config = dict(
    win_length=400,
    mlp_ratio=4,
    drop_path=0.15,
    moe_every=2,
    epochs=67.2,
)
Rows from block 5 of a small CTC audio transcriber, named by matrix and row number. Rows with one number within an expert belong to one neuron, the router's apart. Each number is 500 + 40 x the weight over its row's rms, rounded and kept within 0 to 999. All counts start at 0. Numbers have three digits each. After the name is the row's rms in percent of the matrix's.
After each expert's rows are labels from the 100 clips, of 14976, where the router gives the expert most weight on average: "strongest on" is what is common among them. Only what is clearly more common there than usual is listed. The data: read English sentences (LibriTTS-R). In brackets: how many of the 100.
# router: router (model.blocks.5.mlp.router.weight, 8x192, trained with AdamW), inputs 78-116
# gate: expert gate (model.blocks.5.mlp.gate, 8x192x192), inputs 78-116
# up: expert up (model.blocks.5.mlp.up, 8x192x192), inputs 78-116
# down: expert down (model.blocks.5.mlp.down, 8x192x192, transposed), outputs 78-116

# expert 5
router.5 097:540518482508485514463527490519449504516483544514556519491531455517476517492506525427507516510593477493435474535520470
gate.0 086:461584497542460436419611527520498628470507520534531515472433456469547462504401530517560561546554475524506526489496419
up.0 087:512518468535560509482447509466472439540489545488514504511564570489461467531559521460510473425524526509514483555514548
down.0 096:543499504507474496513509504465507481471449519392469515540519502591486518540551536483516402495561487471566471550503526
gate.1 104:593582506471541483502488487566460502561499553446565574535551502571528520536445497545524541487483553421456569485516509
up.1 102:553470485490503426478501427585418491498492503453561445501533481540489541506492571486539506520461589485462607518550484
down.1 104:463515497578504519487482510540486471456502530549480536476522538485482584571452568578564493650595485482514473480578504
gate.2 111:533557556486503448560452468499480449515431443536536520542461525533478548454585574518507420489491495538491542533486509
up.2 109:535534547502504525498519495502528533537541470495429552457575560475496567557508489466515526450536412559486481469460480
down.2 109:534457446559497452470490524502519576448530450479456511511497524486510552476431470443556413475544475485502463495418504
gate.3 092:458459509515485516483563456556544475478418582487496524445492470514427521507523529513418546454473561517446436423480463
up.3 093:511518476520508505490458434440506489529454510392489516456475522492537454538552486415525494460484524429605506504487476
down.3 097:483441564509454425581537549513564492507525501486566474474485439515530493512404514494500549482561501510454495489486458
gate.4 101:505547488533513444482503476519514534553504479522453459506495504512485459541487432473486499523543491517548541494473457
up.4 104:474476450522505535516493517416486486539503567498465511524542561561442508464556459482515482500573429494579493479510499
down.4 103:488508530548510556537432539462566487483490507496465492491521470547482430542444487580484512535502470402618530417518523
gate.5 092:464479448559526495497515529537590534565481516462512501531476510450465463479478599440562487477521470479516474518502482
up.5 097:493529493520500460506514512525546572505511533489479448505449533510474464475493560451554467507520488487484568560501512
down.5 104:494503481532584468566537519555465501394523537492572457546513502507512516514470474474410486541468516508466505460486524
gate.6 103:517508548493451470462462527441414504557476501460536524429542463541552474484552510433443504432555514430526482439539508
up.6 105:499495444435475509549423543510467440501503484505476501496522520549518466471456480483533524445508535539482529529550479
down.6 104:533463498552535541468508449525534523540400419507527511534500484513505527471526488429499520483492527546477494494429446
gate.7 096:493543463473484429489526468465580573607526455494445564538510481580496519526449537479524489487559469532479544509515500
up.7 085:509489511463495408461480518515490552534502515521420575520509497553453551521442438433461468474563496589466585465458475
down.7 095:515516513520518523469544488537495502500516498512500506574487510525534453514520481520518457462500396463466531565498489
gate.8 090:534489473513465526446431471469494552525552532519481525470466492487489468479494501552499485480366489500476544441497506
up.8 098:541451469543404524475539430475509557481519524474427399459526455537469531473504518523526541461456549503427502507463499
down.8 098:576532472500478442497498464524498497496467426542522579470423454505532542490534495506489532470491462428531521498407435
gate.9 096:458529521463426489525458536522465460545570462525511507445531518550531507405488512459549510467444541492571455528466467
up.9 097:499518468565528502531487495530463501530437523563511446460543526384465459505421469513471481576547526461476500480545524
down.9 103:494428515541587582487481535528539552551510578503460536543587442495483527548473488545490467482522478547474446481512530
gate.10 107:507532505453472393512532485497491542536501459463368486500486460487504522513531455458423467560474524523497483531469436
up.10 103:512543473479447445516564506489514520528595604467495498505528495473414478504482462477417561456500500459504512496499425
down.10 105:515508457514521492489473528454528487516531543458495489522565493572510558493542543415540404493503504580545429537494440
gate.11 097:541386516510542450513530498412478459583562516549560507526514521451432553428465480531525483492524469502480496509492530
up.11 097:527452566464526477520504593539458528516489535438549607503530551442447492457463478492498494444484500471479567508385490
down.11 099:545495443451503486445465549437522544498462510494490547519536464463435490510470438419550502495435488494474489493432510
gate.12 093:444474553446483459498500493466448501515451506524478429546444589513516436494540528569544478527496420519526575451464513
up.12 089:555553524482526531547493453529526520451486522468449515499479436474467566482470492429519549470479569534563407520496472
down.12 094:438517489507487448506575552486423454576500562411519444517569538540512470448552402501492534544557459524499461532490467
gate.13 114:464436522490562520450470495449512551499485488523514551455487480519471502542579478532510459539482443517562562485554518
up.13 101:539507545554526501505464480551509526477552485544519526504520495500431552472500483433572472546445520496553521532539497
down.13 105:617414499533523541546453488494529463504507475554474550559512539471487539474485490548478458515495463508512521530589564
gate.14 092:468511601463479500469543456517531415460458542476488489584492437450413526585538525434571453470485565527500512474510525
up.14 100:417488477439514471555478514490468526598520463538511398474495570537567541495468435494445500556522491521550496514463490
down.14 097:540495455487502479509455446507481499450458487496472522484479563518461454497544549432455556513460507543484537514491509
strongest on: the word "to" (66); the word "that" (35); the word "it" (34)

# expert 1
router.1 107:487513482496510414434486497472460587589487535481543530551487465483525548478512481449482515541459469459462471560462476
gate.0 104:496485459514470464485517509486553483483546563511566460520544542471481574570498467501479480544480500504456489547452608
up.0 102:494513540506532493471463526500482526492445497444509550541508499528567497500477519444502539570474484444503475517550491
down.0 101:478459498551473471488534470458497570597473496448481574490487480403492470578537404518458547548541501534468515522478488
gate.1 101:473503504487454599555515455484528519593502533498540469505580515532515502435475521475479464511461527479540548520490476
up.1 091:482487479507468508492429498523552492558504406486482524468520504445442539451554490432493497470419440549488567457535473
down.1 100:513554498441458570483535444493444447540582521511484484464501515509483537526453453498526490548431448474471529512484586
gate.2 093:438523505543517563525439501494443457550478505499471450438495488480522545563515584478481491507516496455478501523441571
up.2 103:476544533507533539568540517545553516488486511501564536490564505506491536529489466445474538467446479470523470439518550
down.2 103:422494472463492433555577529562596510410575422464514500476492551457533538486463407529518511532541580504535548455460470
gate.3 105:571453399491507515496510497445554478548521479523543472525449523536501492477501419471565510424489510455548497463512523
up.3 100:509520520533549524539493515522521514433465521451471408487496569445455546535486497502433448504444463544428516536516537
down.3 105:443517514462549535536562470518552572578574468474536463494510481466458508508556486533514467485513520438591552501432475
gate.4 093:475485529473550541413532546469456469552507481486503524494538408518530507504469483486496456495579548483428483417457546
up.4 101:466466513570521524504454469515441518515493518444466568471513460489523506412485477505546520510522610518479578448474492
down.4 103:514476494532479489540529390478537558506489445491495508490529469483467480571550439541540508504530485547483528494531484
gate.5 108:461498523521523536545510498477492479480508529547526411547454481544439537462538528486550510492553563473494569498438516
up.5 102:474522520510453494484492500540456533475453591547446479485479456541540503510504491478456532498465508448544452486526467
down.5 099:504464488528461532499484415531514529602474479535470505407421526598503437496569405561491489490461502497453461465492449
gate.6 104:458595481486465536522542486462539583507606450541500485592503540550384507578517497460526528503554499595420509446504478
up.6 105:463445518444549547560512535476583505498539486586535477531457524532436505529515469484463448554451544550453483426497516
down.6 098:486483566441513502490472500468473503459477508524505448528420506502510451464568434475470520488497485553428467497490481
gate.7 099:453546537507577496539469503487462477543472513544474551444513517513505521474484558524462539489488607503499537429475500
up.7 106:554518455507484398517539515517517525479403503446507500433552468519475502490475511485527402495518497487520538507548529
down.7 106:632435453462478545532467576468567556531496456480444508575536502486510480431487518488485533518590491479477502477489519
gate.8 099:512527478535507574456466459477460553523509441470498529501499505424508440522486497503568556525429529553499469517492500
up.8 100:478482513540534520465455511533456465431440532545461499500447585497484599582529504568496519492581524468486474470422464
down.8 098:444532491516440506521477492462522503480572509537390464473479516500462488513490487508499494466544445389507465439521490
gate.9 107:467516513518432466558471544513430473480528511466466486508483597462491508470484481485442460490496469511462448480517403
up.9 109:434502506562452580563513489501459478509525477499523513483495472437386452557463496467515559469424540532541487524508556
down.9 108:484455484446471538568535507519522505488503456478525481549515519514523531508470471545442477479514562469557552465448552
gate.10 092:551456445577489513550469432492481548494547474495548462527491511462484450513477495527441466563436545517479456517523494
up.10 104:507453529528482540573596493479473546494467575575493487460544387527463539525494537406474540495467472481511510426569556
down.10 106:524520558545506514537482533516555550535530536584458453423530503475491451558494531554550550526501466499433530435528521
gate.11 105:508550475502442552540491504503496511542410484479545489508519421499484439498503407492556529460477581484571537543490503
up.11 100:455519506500453536467553477510556501517487461521484492480521514500509512509460494514541549528480519500477468460448450
down.11 095:509518532473493546485561375506504509519481503547511537539451468514443488616521510435531513518547537432510549482497455
gate.12 106:448575525499495485533547496491503475480500432583488486485528523433491509494514501532549454423565489479528490521525482
up.12 104:435501482526461501524486526610461513472511411524448532446489494430484491497439478547506510512557421521534500453481498
down.12 105:517495445489423560505512439480479481510514476438497524536517464492457496571488451553514478562477470499500520468422503
gate.13 105:491429556492519542467514479490454529543514446501565465424480522539511438443464516522458435570511572534511554511483415
up.13 106:534480493529482513451492490445451519479521456518512507428448467506465487482412505519488479580530521432463541524461492
down.13 100:433499513444530546488481484451482534484482512573533471494441530480554520448415437491489532516468531486487546511491501
gate.14 099:545450589481447490520489488480522487447475494479524569496537508456529485458526531481532483506513525498457479490506465
up.14 095:496527577513451464574476501438501420478514489515494501511479553447459487514480517480544542445561462566483535458436502
down.14 098:531450442474527505541471506503526437486538495520547516496383565496538449477555480498519542559526536535511464619512483
strongest on: the word "in" (37)

# expert 0
router.0 101:489508510501487506578482442519501515474381493447541536510476441507471522562443483424457457433556484590470500477505545
gate.0 107:507521509544455499411444511487525510501496557471513417467435522491476452564551572457530465466524515530515489492492506
up.0 109:516395490472464512476515598478533496452489515461521415428532555456501509546541505551469449497509505570557537546501521
down.0 105:489486536499472456495468586504504527531490430527529436449461508493504488483430494516555498510529519511529498530428503
gate.1 108:512530526582528492445541535396473484530575484533479490415513461528465521453519496459533468480567492480447467452500464
up.1 095:524505530569498506500555485368477441525552473518417513438509418514485528482500480468532445428547483514519478442458434
down.1 097:465529486469476500507490482466573538552537491582442528489534518513495516433459526458527466552491508527524540369575506
gate.2 098:484532462445462493441456481499520523507531489384497592490570434542471466451470466537501515541498507470534474470540501
up.2 100:474515461502457521424505439542528522466565473421538501548582489430502528605572434501504542531473496501621523466514546
down.2 102:523543504515489522489538452504491575528432489447474525553547524528461494516508477487509499490501409450487543510510453
gate.3 095:425486562492474510427494522477434495549573524486454531527520460480477498481488457511476465513489536494523485489499524
up.3 102:525511487608501482497538473535504532559484576406416513450410513510532549463427481470471495530529440500477514509505436
down.3 095:443570483434578523531551495505390504489549472440444456500527492517433491510478436480543499566519546549462462447553465
gate.4 095:518542458568410511522537518455565489521465559531430505560444542498521540524497495435516495513441544508564509521464567
up.4 098:473537551460562516484468528557485475513577481495535507458482494503464480445508552493495516495540535529446431424558415
down.4 097:447467467477519453471537425527523547518532527451522534583470453533430506510535559510478504487442470454465526510608526
gate.5 102:480485482444481501536515511459525501510587533518499430484536447601500526500490509478478462467469481499554467460550555
up.5 110:468489509446450421471557542474490497533551467463522439541567437522506464568483487437493464493490474452525544488503537
down.5 105:477475530451491469571581562494454479500435495520546457509536503537558503502521522457458523416511494461530585469496533
gate.6 102:556568549505484462502500437478501460479400523530411539506398475450516509458521500512529585539515570487532455488468463
up.6 108:574473427549539506513580453553535534528508534482517463493563479500496497548486378462492527493474458433478543496520493
down.6 108:444465535482526473483438482517500464529483534474491535484484523458401408521510516528434481526501466464466524505506493
gate.7 099:436457514421550552489548512525468503477624483508538581484483496504538447511462579519545460464521504431515508509509535
up.7 091:392471533449564502512586545518483491493598533524529568506492490499528465542493571556533484482522470470532544488514557
down.7 103:444443472466561544507525505542445486507522548470417492564491605537433446486491450434483502447474498504532534533566556
gate.8 092:453521522450504555521488493511534547487455552524483454517479459476552585498462511490526516482433504483570547439524518
up.8 087:503501608550487510547398470492587495539454468546491446514459579552438457401531540517524497489474497467490479424473473
down.8 093:463446483510518437496459487491523456478465478523527537498489487498512513497532468531560542490471540516524438533528506
gate.9 101:477466550517482556585493441519502570485482472538507484560574496497413462484508571482474501466479505554476456443503430
up.9 098:504477551505442538587513459502540538485483491532444471569502494535471444488465602462500534435509548525555467445505472
down.9 100:516491525544445466488455515498479489451570514515558457559469568463486487550513504484520514433479441443550534521493438
gate.10 102:550478514575469478421487501498435526518484520543494524484433469424598534482543572513494527546444525522486540534486531
up.10 096:546507540421506511564538576519536435510502472495541517506502495534444465520465450477543503489531480412488464494480486
down.10 102:535478539495500457560498517513494574511467484460531547599479502492435472540513476432484500511453483525511493510482479
gate.11 081:472462496524508408513458435475536450546444443530546532522569509600487449459443423484469498412411466459611577487490501
up.11 085:451444502536486427510509472457477483562494461531550528493529506566494495430463431508477458465444492494582557446460545
down.11 094:498480542460530502464515513548496426525516470496468461542524564429489489576462453529503492486483474475565532551544578
gate.12 111:461534489465537485460515547497425513496491547495457470546501471497510419458529475511436464476561516526470444504470487
up.12 106:504496505567539469501526484416499527432471480456442456436446503482535456509528560478509521473515521493482423525441538
down.12 108:465484458476520502489477485483520526469534483539531446507499495514550466468547549459505483465530569459521480592469539
gate.13 105:547536510460396482588431541491506514521463523488480550507496433493499490455478483571490456501472412525543474575491517
up.13 111:547479440481526490513477480463492447501482508515517521473480494459555519506540502507423524533473447509547531564491466
down.13 101:481442477482515533485502512520470575470433558454496516511506506474497530464492512471504479512548522460608457492426505
gate.14 105:436433494490528527465478509502520563460535511486506507489528455567499486550507529495539504505454507552575529518447497
up.14 110:510518554505509496502486460517579457521487481519518438490479506439501420469479532520538551438558516453488485479493496
down.14 103:558528529489512485499522554513505489556603508516454479569534481520508424505532447454539569468474515530500433585469531
strongest on: the word "i" (55); the word "said" (40); the word "you" (32)

# expert 2
router.2 105:512458524518518526463474533541587579486508464553472482553461531413522435541558470472543504433405489491521527430524457
gate.0 097:451537470523496513482528516481533570486538477529412520534490491471452497459496506596501545465430502448546500522420472
up.0 093:474487492486453456489522477505543511580508485541477574507483509504498490486485512556439542523467511471545467509451522
down.0 099:523554578440475434455428483407447489500472533466495473456514522422519550531520472452429519531467400549458550462452495
gate.1 085:473473585492529557490501531498392483482585520465505485515572466516521428485547536509435567465474475471501433557415513
up.1 082:520462608511520540506505507492476466543504518465518486480545507464512507459533503504463533487443465539496536524446558
down.1 091:513538485499463486524526482436477481532417499516544516516565525495524519555439449514503504525527511535530542463469509
gate.2 096:435529504489515540568548511559511503504457510493452534450609474485497523478483534498543482510536539470442539494493563
up.2 091:454490561540435496552486525524449572573536494488481480482475457533502506435516523474483497523463535460477491587534486
down.2 091:433597499469492487542458480483550634528486484538483508490443495506520489487501442426597436489516542474508493519479490
gate.3 105:506520492470417403478476528571528514496446505541478513490545537534461489417530514410571526485447566543453481476523542
up.3 107:477528469487492464455450530516528487496440455441565529537503492562524423445498457533562510368530494518437507471450523
down.3 101:477487463504401508449576469515473549510544559511562490482507532520578488489502476530606481502491514518399495561540564
gate.4 102:489546481478530517455525484480494539578500521468489509490563504554519525461497561504543566604520452451481539574500542
up.4 107:495441501447517525500462526422477486509496544451525538503536532530553502503525496553554528556618476512512521504518472
down.4 099:615475451540470475536538494511494536540555524485536522492457547536514526490515453527563554465485551482611536458494441
gate.5 106:463481533527454514421520508517493513510447435456440475499518496531544532468494522500573540480539576488471500495516437
up.5 106:517511539524492477561510506513504479506513524452504444439447523473544484515483488477509556458537551533474391470567454
down.5 107:514507489496587473458596527411400485482522549532551544484498464520524536519503520456506465554476505539478438505489525
gate.6 112:511518417496519534452526453490475489582455472468487471408543468510462504508493476577517501507559511537519419495502476
up.6 107:461443590471487477514473565563571532480497497480522545509520537444512449470480580520473501488509492538525529509547477
down.6 102:540498473550504487454464511546527560451598539509456520531527462550476522489486488568494421495405560483427461438469539
gate.7 100:529465531425478442445553441466455470517520472518544431517451520476516526567497489487486523524483553581510456486518544
up.7 094:444500538456488481428554486464426550554488468502487504467433587512558510593444456488516578515515528526511511522483511
down.7 096:480496509471487516510456479475525509441557499575463479465504495513502483604524540493463554518467482485483618514466553
gate.8 089:460476562510526441533475516520492475529543491454395449548491509477525563503541522548539588478502540559428515434483516
up.8 094:503419501486464514495492464544461475506498467489471404436480527512470537521460502441490461588502543533438487456466514
down.8 094:493504443569449466483497417537494500522455527545471509575465464531496474485489577454434493537480506466524515567465530
gate.9 096:501517564495469457489504499459514518583539567456520453530538531440485484409489501501560567573560488445469531519502465
up.9 097:483473490513501547501484495598503526397558597449532491564532506512447508532488448463500521442507554489509437517565474
down.9 092:514442552554552509454451436541558499490507419490553526560486455495477493490520481462418513466465574491519554577417549
gate.10 095:451479548533472507473506446488483516532579501505500506496533513492473493496479435446555468548580477464401497473474437
up.10 091:562515455489474493513481554514491554493429515492502524542452552525477535517510501547491511487426541528562480473504556
down.10 104:580432514496466454504543491444542444391479570505456490460483500414526490497550418550498521517481536493513429461511472
gate.11 095:526515462504540528460496554493526487552553500483425468516553536466587526460567474552492547514482566468462518511496502
up.11 104:550536553538517502485522486485465532492522531480531529504474484542430525490562478430495490529465463520506505505532522
down.11 108:462452567456503474494501525531540544548480514512423567550493531507505547474484536582416486547547482490543533506411468
gate.12 097:390521537510498535547554492517449522510440543447465487493496473459490474533385461454570512482498487573494542476502514
up.12 094:519489532512429501476504510507446561502459532504463473418468536467461549505562497498543568416513552500492559506557488
down.12 099:470400481514471520498527511479521467511537520510468508417561514486520491407408416481577508537477521412451574505467478
gate.13 093:401458515503471483493464506452604495503455413488477461447518494488512574502496479537543546546520533468492524497451522
up.13 094:575489419479510528554470528530538461449533456482464520485492535520534465499503485529477439547499506509435467528476428
down.13 095:545472462516488473515449524484482418485542509532539537491491542591457480492530527543550509549452480466509394541484483
gate.14 104:521492559498491526434482516536512555524486474476474480480468552521557512575444504491504498511524494479576546535472534
up.14 102:458430448504509503512516508524462533503496536457521522437459446494497407478478538470410512491496454514547501504574468
down.14 104:495429472507520433495503500504481519417436518439573424518508511509528513463508471525483525488536489490448465495541501
strongest on: the word "you" (39); the word "be" (28)

# expert 4
router.4 098:507489561456501436503502504531554486499476516542502519543529487482437479540499531518456529423501509492490526482484474
gate.0 098:459569545432496499453532540486516518557516472554526504519542562411527512457447464509457476497436553475487519458415475
up.0 093:483472474494500489460484521546496445507428571510505442520544511503487509543521540515481471531518512512499502469464482
down.0 096:438481459530538476523498484492548468531441534503540532470504490549538396490484572569499457530536491504491526536492498
gate.1 103:481472441431452607536543524492494478489480593451545491494484429579510449487471457491495547537540484515502448480436466
up.1 104:475545475550504529506498536444466454561509499541520493436578473436517383485542488535528502444462480480552552446508526
down.1 102:509470542498541491461508487456528480550498533521512488532467464478563407524461527511498512504489604571480590513492488
gate.2 098:470551522534477530536476500451480548479514450504524466562559467489460453510610545578535482580454476447508449486503422
up.2 101:549488458491540448456457502496542478510462472505534490487483561498517515402533575467541516601558516552464510535434463
down.2 096:553505517424554534513473529484523466464461508517487478523545507536460484514483533529500476519499545506494531503470543
gate.3 095:492379541564517496473432468473491460562503522486396486454613431535542472499591530600454446556539508468485541551482439
up.3 090:514563497496461527505538569538494529485561503559579508523435552519549502495443519426546489480458467436542473527457542
down.3 095:471393455516480540412418492525527474490461543455577480492450521526503427513467496491532471530556513532506535537410535
gate.4 092:504518524517510485469535457527497532480508479510423471519513532493478443524518524498568492562501489463507541484481504
up.4 097:550498508463515538490476472496471533468514490557515512542488474497451473525474476471563498449564457484524473493441500
down.4 093:477529553493519508470542485558460478490459566566477517487590493545466448426490516487518543485522446530501472475461500
gate.5 099:513489435540547470504557498502473491483573500459565498545560463471506552558492510481522492478523564468438522459534487
up.5 099:438477469540490489555555488473476502456504502525520502521460480463493540587469601565518473548462543534491561515482456
down.5 099:481556502493551498571505500511513531524518555505484520450468517488403487510448465471576534509457499507488539523607529
gate.6 107:572474523523531481482441513447541459496431523479449545500493459466449493454504521555525528446504532535480457556463551
up.6 111:478549531508514504454497564513495520466504493548521516532476521478540507531501466459521537436457486455498441535556557
down.6 099:576552500534528553429482566543536439476417484554503529515471417527462577442475464423546463512525531481493480499480526
gate.7 090:519451480529522544471575458569474513522480495542472485484463490467496498508452431508491534555484412602583493535449568
up.7 091:506539514511464532491497485444557493516555571504544544522514536459516575456560479495541419491437547390490477462470432
down.7 097:516514474502503509611522429460509500443438498568460540505522525492523517474490464522530466580520456498541507484490479
gate.8 104:526452506509472523563505511507496539533472439426437464514563475537481477493564562456495490480478482527386531477502426
up.8 100:474473466533472553492499468511481513482584491528496484477527485512456461426489470490535539462493471469441516454379535
down.8 099:580495532579461544500463635480533458534546477429507583458508426518532507352567523462445482461493493454494522442454548
gate.9 107:558488428417505517410504544534483532538521461474446506562487477560486533521462479482481535530462510543456460459502560
up.9 106:535464451526481515449469524479494549467564552587457532408440478453547555536468527498478476488473530525496403525464475
down.9 097:550503497464492562457421418439555462497470470453510478522499584435548516487467502520486460493479554464448549477493551
gate.10 097:528458525446534439517517517538524478495463565556514544538496581559538463497525536546505483523505485472458527503525522
up.10 093:477488501506508451459466514535463478518528509510449497493499549502445439469506474464488540476528572496568462582549480
down.10 103:464471400442464496487488523529445497550515518555488543485508473468475504482524476581586497479520490526473513470490539
gate.11 103:555518498486440474550493511514556469479440511548515472421411462520500476516458480408513478528484492437506502477539497
up.11 103:496517465482499548451492522487458555503533552462440455505536532455467427569546563489529476526445552474512492509510553
down.11 101:521414454493515435469518495479516510564611524438488494499472489478486466516473516531496520463521443454528465443502542
gate.12 101:508488491503465537538500428414587510451518452491481481520515546537530482533462439471517506537512456467513521465483428
up.12 111:549492571456465514455446532480426470513476492533492521516387492500501561475501566471580497514481492501536430467421501
down.12 103:511543517602504460571527500455545494496568485585496493474491478516473532481435542509485485518482503547496528467523502
gate.13 101:435468473477490511495580472560530559501489528452476500493483499542525472421494485464524499401498499573473478431483458
up.13 096:543510545471496497474434502443522496521532512495481506468464525483500498528553547562520480602488543446511478478468513
down.13 102:553489485535463541477492566535570471484470516497540491537429523448539497580484511494450451522452510469387422538534501
gate.14 093:570528538512450480518502517532511444536547550499466574515513518488460469489514509464470524438451498521491476537443487
up.14 086:567474496516459468465487527532548549521526518570468496501536482441504440520541512460494515410509439517535510562543476
down.14 098:420490541523492476523536501573537428479549493482502469469517456519438428537517507510520497566464372520462551422463510
strongest on: the word "and" (60)

# expert 3
router.3 100:612501497564489521486499527509498480473527496454509476543504517528520561526424497547462587571491483507494462516475443
gate.0 109:495441494510464475531414514529501475545519469527484553426478523500443516480570507511522462483472514542513476590493453
up.0 104:473525557547500520498407463490507506532465461493529432532525541536534406470427591479504555549476460475521556427502470
down.0 101:415528451463538497520491479509487493460503480615493535522513483491421447448463480428516496554452480442505506468521447
gate.1 103:467588479541474475553558544497473502544492500465497508597493491492534424530527493492468464524528535488561510556489480
up.1 109:460479415473558525529543456506521477529532529541523475488475449519488416494468495564526524528483514510442482552511553
down.1 107:522461446495541502490538491458502485552475522496535501441463504457507522497495468546459515490476398564460463509480400
gate.2 098:486539529543489529501472588472524461495563451501451506504445521498571436499503494452514468515427476557480461469462505
up.2 096:488492469515466530497515454557486538520494603495530427424424439549455486464482505601579459515524460469556514440468453
down.2 104:428500469550554479517475523499452472524506529544485479529454472520523493546389549547498579493556490468515511478518512
gate.3 099:508422518517442531467450513532528502454558517496469506511527496419452463485462455491481524541556532459429520530577489
up.3 097:526512460514529535521490434512443447465582493473534505517558492480471472572515447461532437522539509472537556465571482
down.3 097:487476497501510508465512499409447520482530534487550505450437524460539473533454542475532580511433525524531469472512556
gate.4 105:448507440522439509599505443473524457518504493578494485451527546528464502561523466522484366423474486479559502555432463
up.4 106:553518533438494536432564562580494491452485524480538535552440510480484505513477441490559534555540522529475561574480508
down.4 103:535409483530527506510457500479500558585494488513529507561487481546447465469475561514491512515491462572457413576483485
gate.5 107:565482485558522479539525494515536442544530454528485510469553510428523532522540482511526440481499525452522533494466490
up.5 107:491402503504568504513427500522510513534577526480459536482479458476488489454526476479486469551548537574570549534495561
down.5 108:567450421456439457454460480529518578515477511555500467453456486551512559457525483493512509542561489467589554512555520
gate.6 106:512505415405427485534482476532484474529504472524506569520460610487525551455485501451522556530499579514457485538448489
up.6 104:473476556488509491474505456527522440516457497455546471522478517546470508536469484512506521461535520482480613524531447
down.6 102:388499504509552543495510562517453490518493519537471543543478445475565528464492548509538518483559429528513461494435418
gate.7 098:523469579467455413528523522519455487588482469462536501494469445490468461562467488527503477493387450421466571515484462
up.7 094:492537448472425464496473497491530455540524388502524476458499579554494467452437391489557476546457490479551495477494515
down.7 088:494515575488508496485501520587484529592498502437542489552425526539462542516469494443524407452492542489539488540439421
gate.8 100:487543499508473504485498503449514599524446500552520512541492604529505445563456517530537474495511592480518449538476496
up.8 099:503486453463530542568532526496522456478482526475431500449519402471488500525592519463485458457479433507436462515459529
down.8 103:546478541530543512527543468537504517451472489513551539538503453501539515560525421546491508490425547541479506501532539
gate.9 092:479487490546499476461530456495426462528486524467475472543438498582495462554475499586430477475550556515507420527519492
up.9 100:525512500471422421480506449500438431509435502485530489482456543545576433501461487514488440450514467462517494529463472
down.9 095:522540544547571505525518548504479527472530427489511505556533481522499382501567520423496533504627465508526518476505521
gate.10 100:461532532541443448474479463488455487504569498508441458494562478436494515477470514439532524507487456587479475503507479
up.10 103:462523465491493488469517435506499477549497531527339487546481503469463546521548518529462466539524519542454480491451515
down.10 101:464497496520549499504490516551452511532466473543432544522499462502430473525484486519488492480568517405492469553540503
gate.11 104:492412561524543489559533490499481488475557543471538519496499539478490530574507529490477535409479528536495490532542497
up.11 101:454487544507508463441538556457617482461459500499520435527504421436503524538518400469451567570538527446477493537486534
down.11 099:438518520484486522486497505471540478547545464544490603499566533470556508521578524473534492502583462496463522451499516
gate.12 102:459394501495539498504446443546551510520507527534492573560559521521500490491516488510498488517483543513438449511511466
up.12 094:527509504522526512470428469612552557489480502518514440495509519545532465491500557523506514539477548502500524588505476
down.12 102:484475567527538514554503486507458516485475474488472493530493510514530454533509466531434482525463585537522538537408555
gate.13 106:476466497559484503531445489537558548487576540509481532444466534531460556498503481418523545425491526569517465488537519
up.13 096:499551540448488507493499537507539482467527540524555457431570575486504471507449509422554542512540517582519521524497515
down.13 100:429569500556494458485509516449494534541524471536456460489485510567480497477522429555516486499549570501468423536515459
gate.14 095:502473493502498485499545558504472471485462432536522561479490509489500561496462567560499565428471567460491484496447471
up.14 098:529553483437482461498494523485482493459489492509534492488472521473500383498421461481498440500577499509570521526442525
down.14 097:497493510552486523478543543493526488529559438485499488502445491488532495472485467465518533537551486501534466482520514
strongest on: the word "the" (82); the word "of" (52)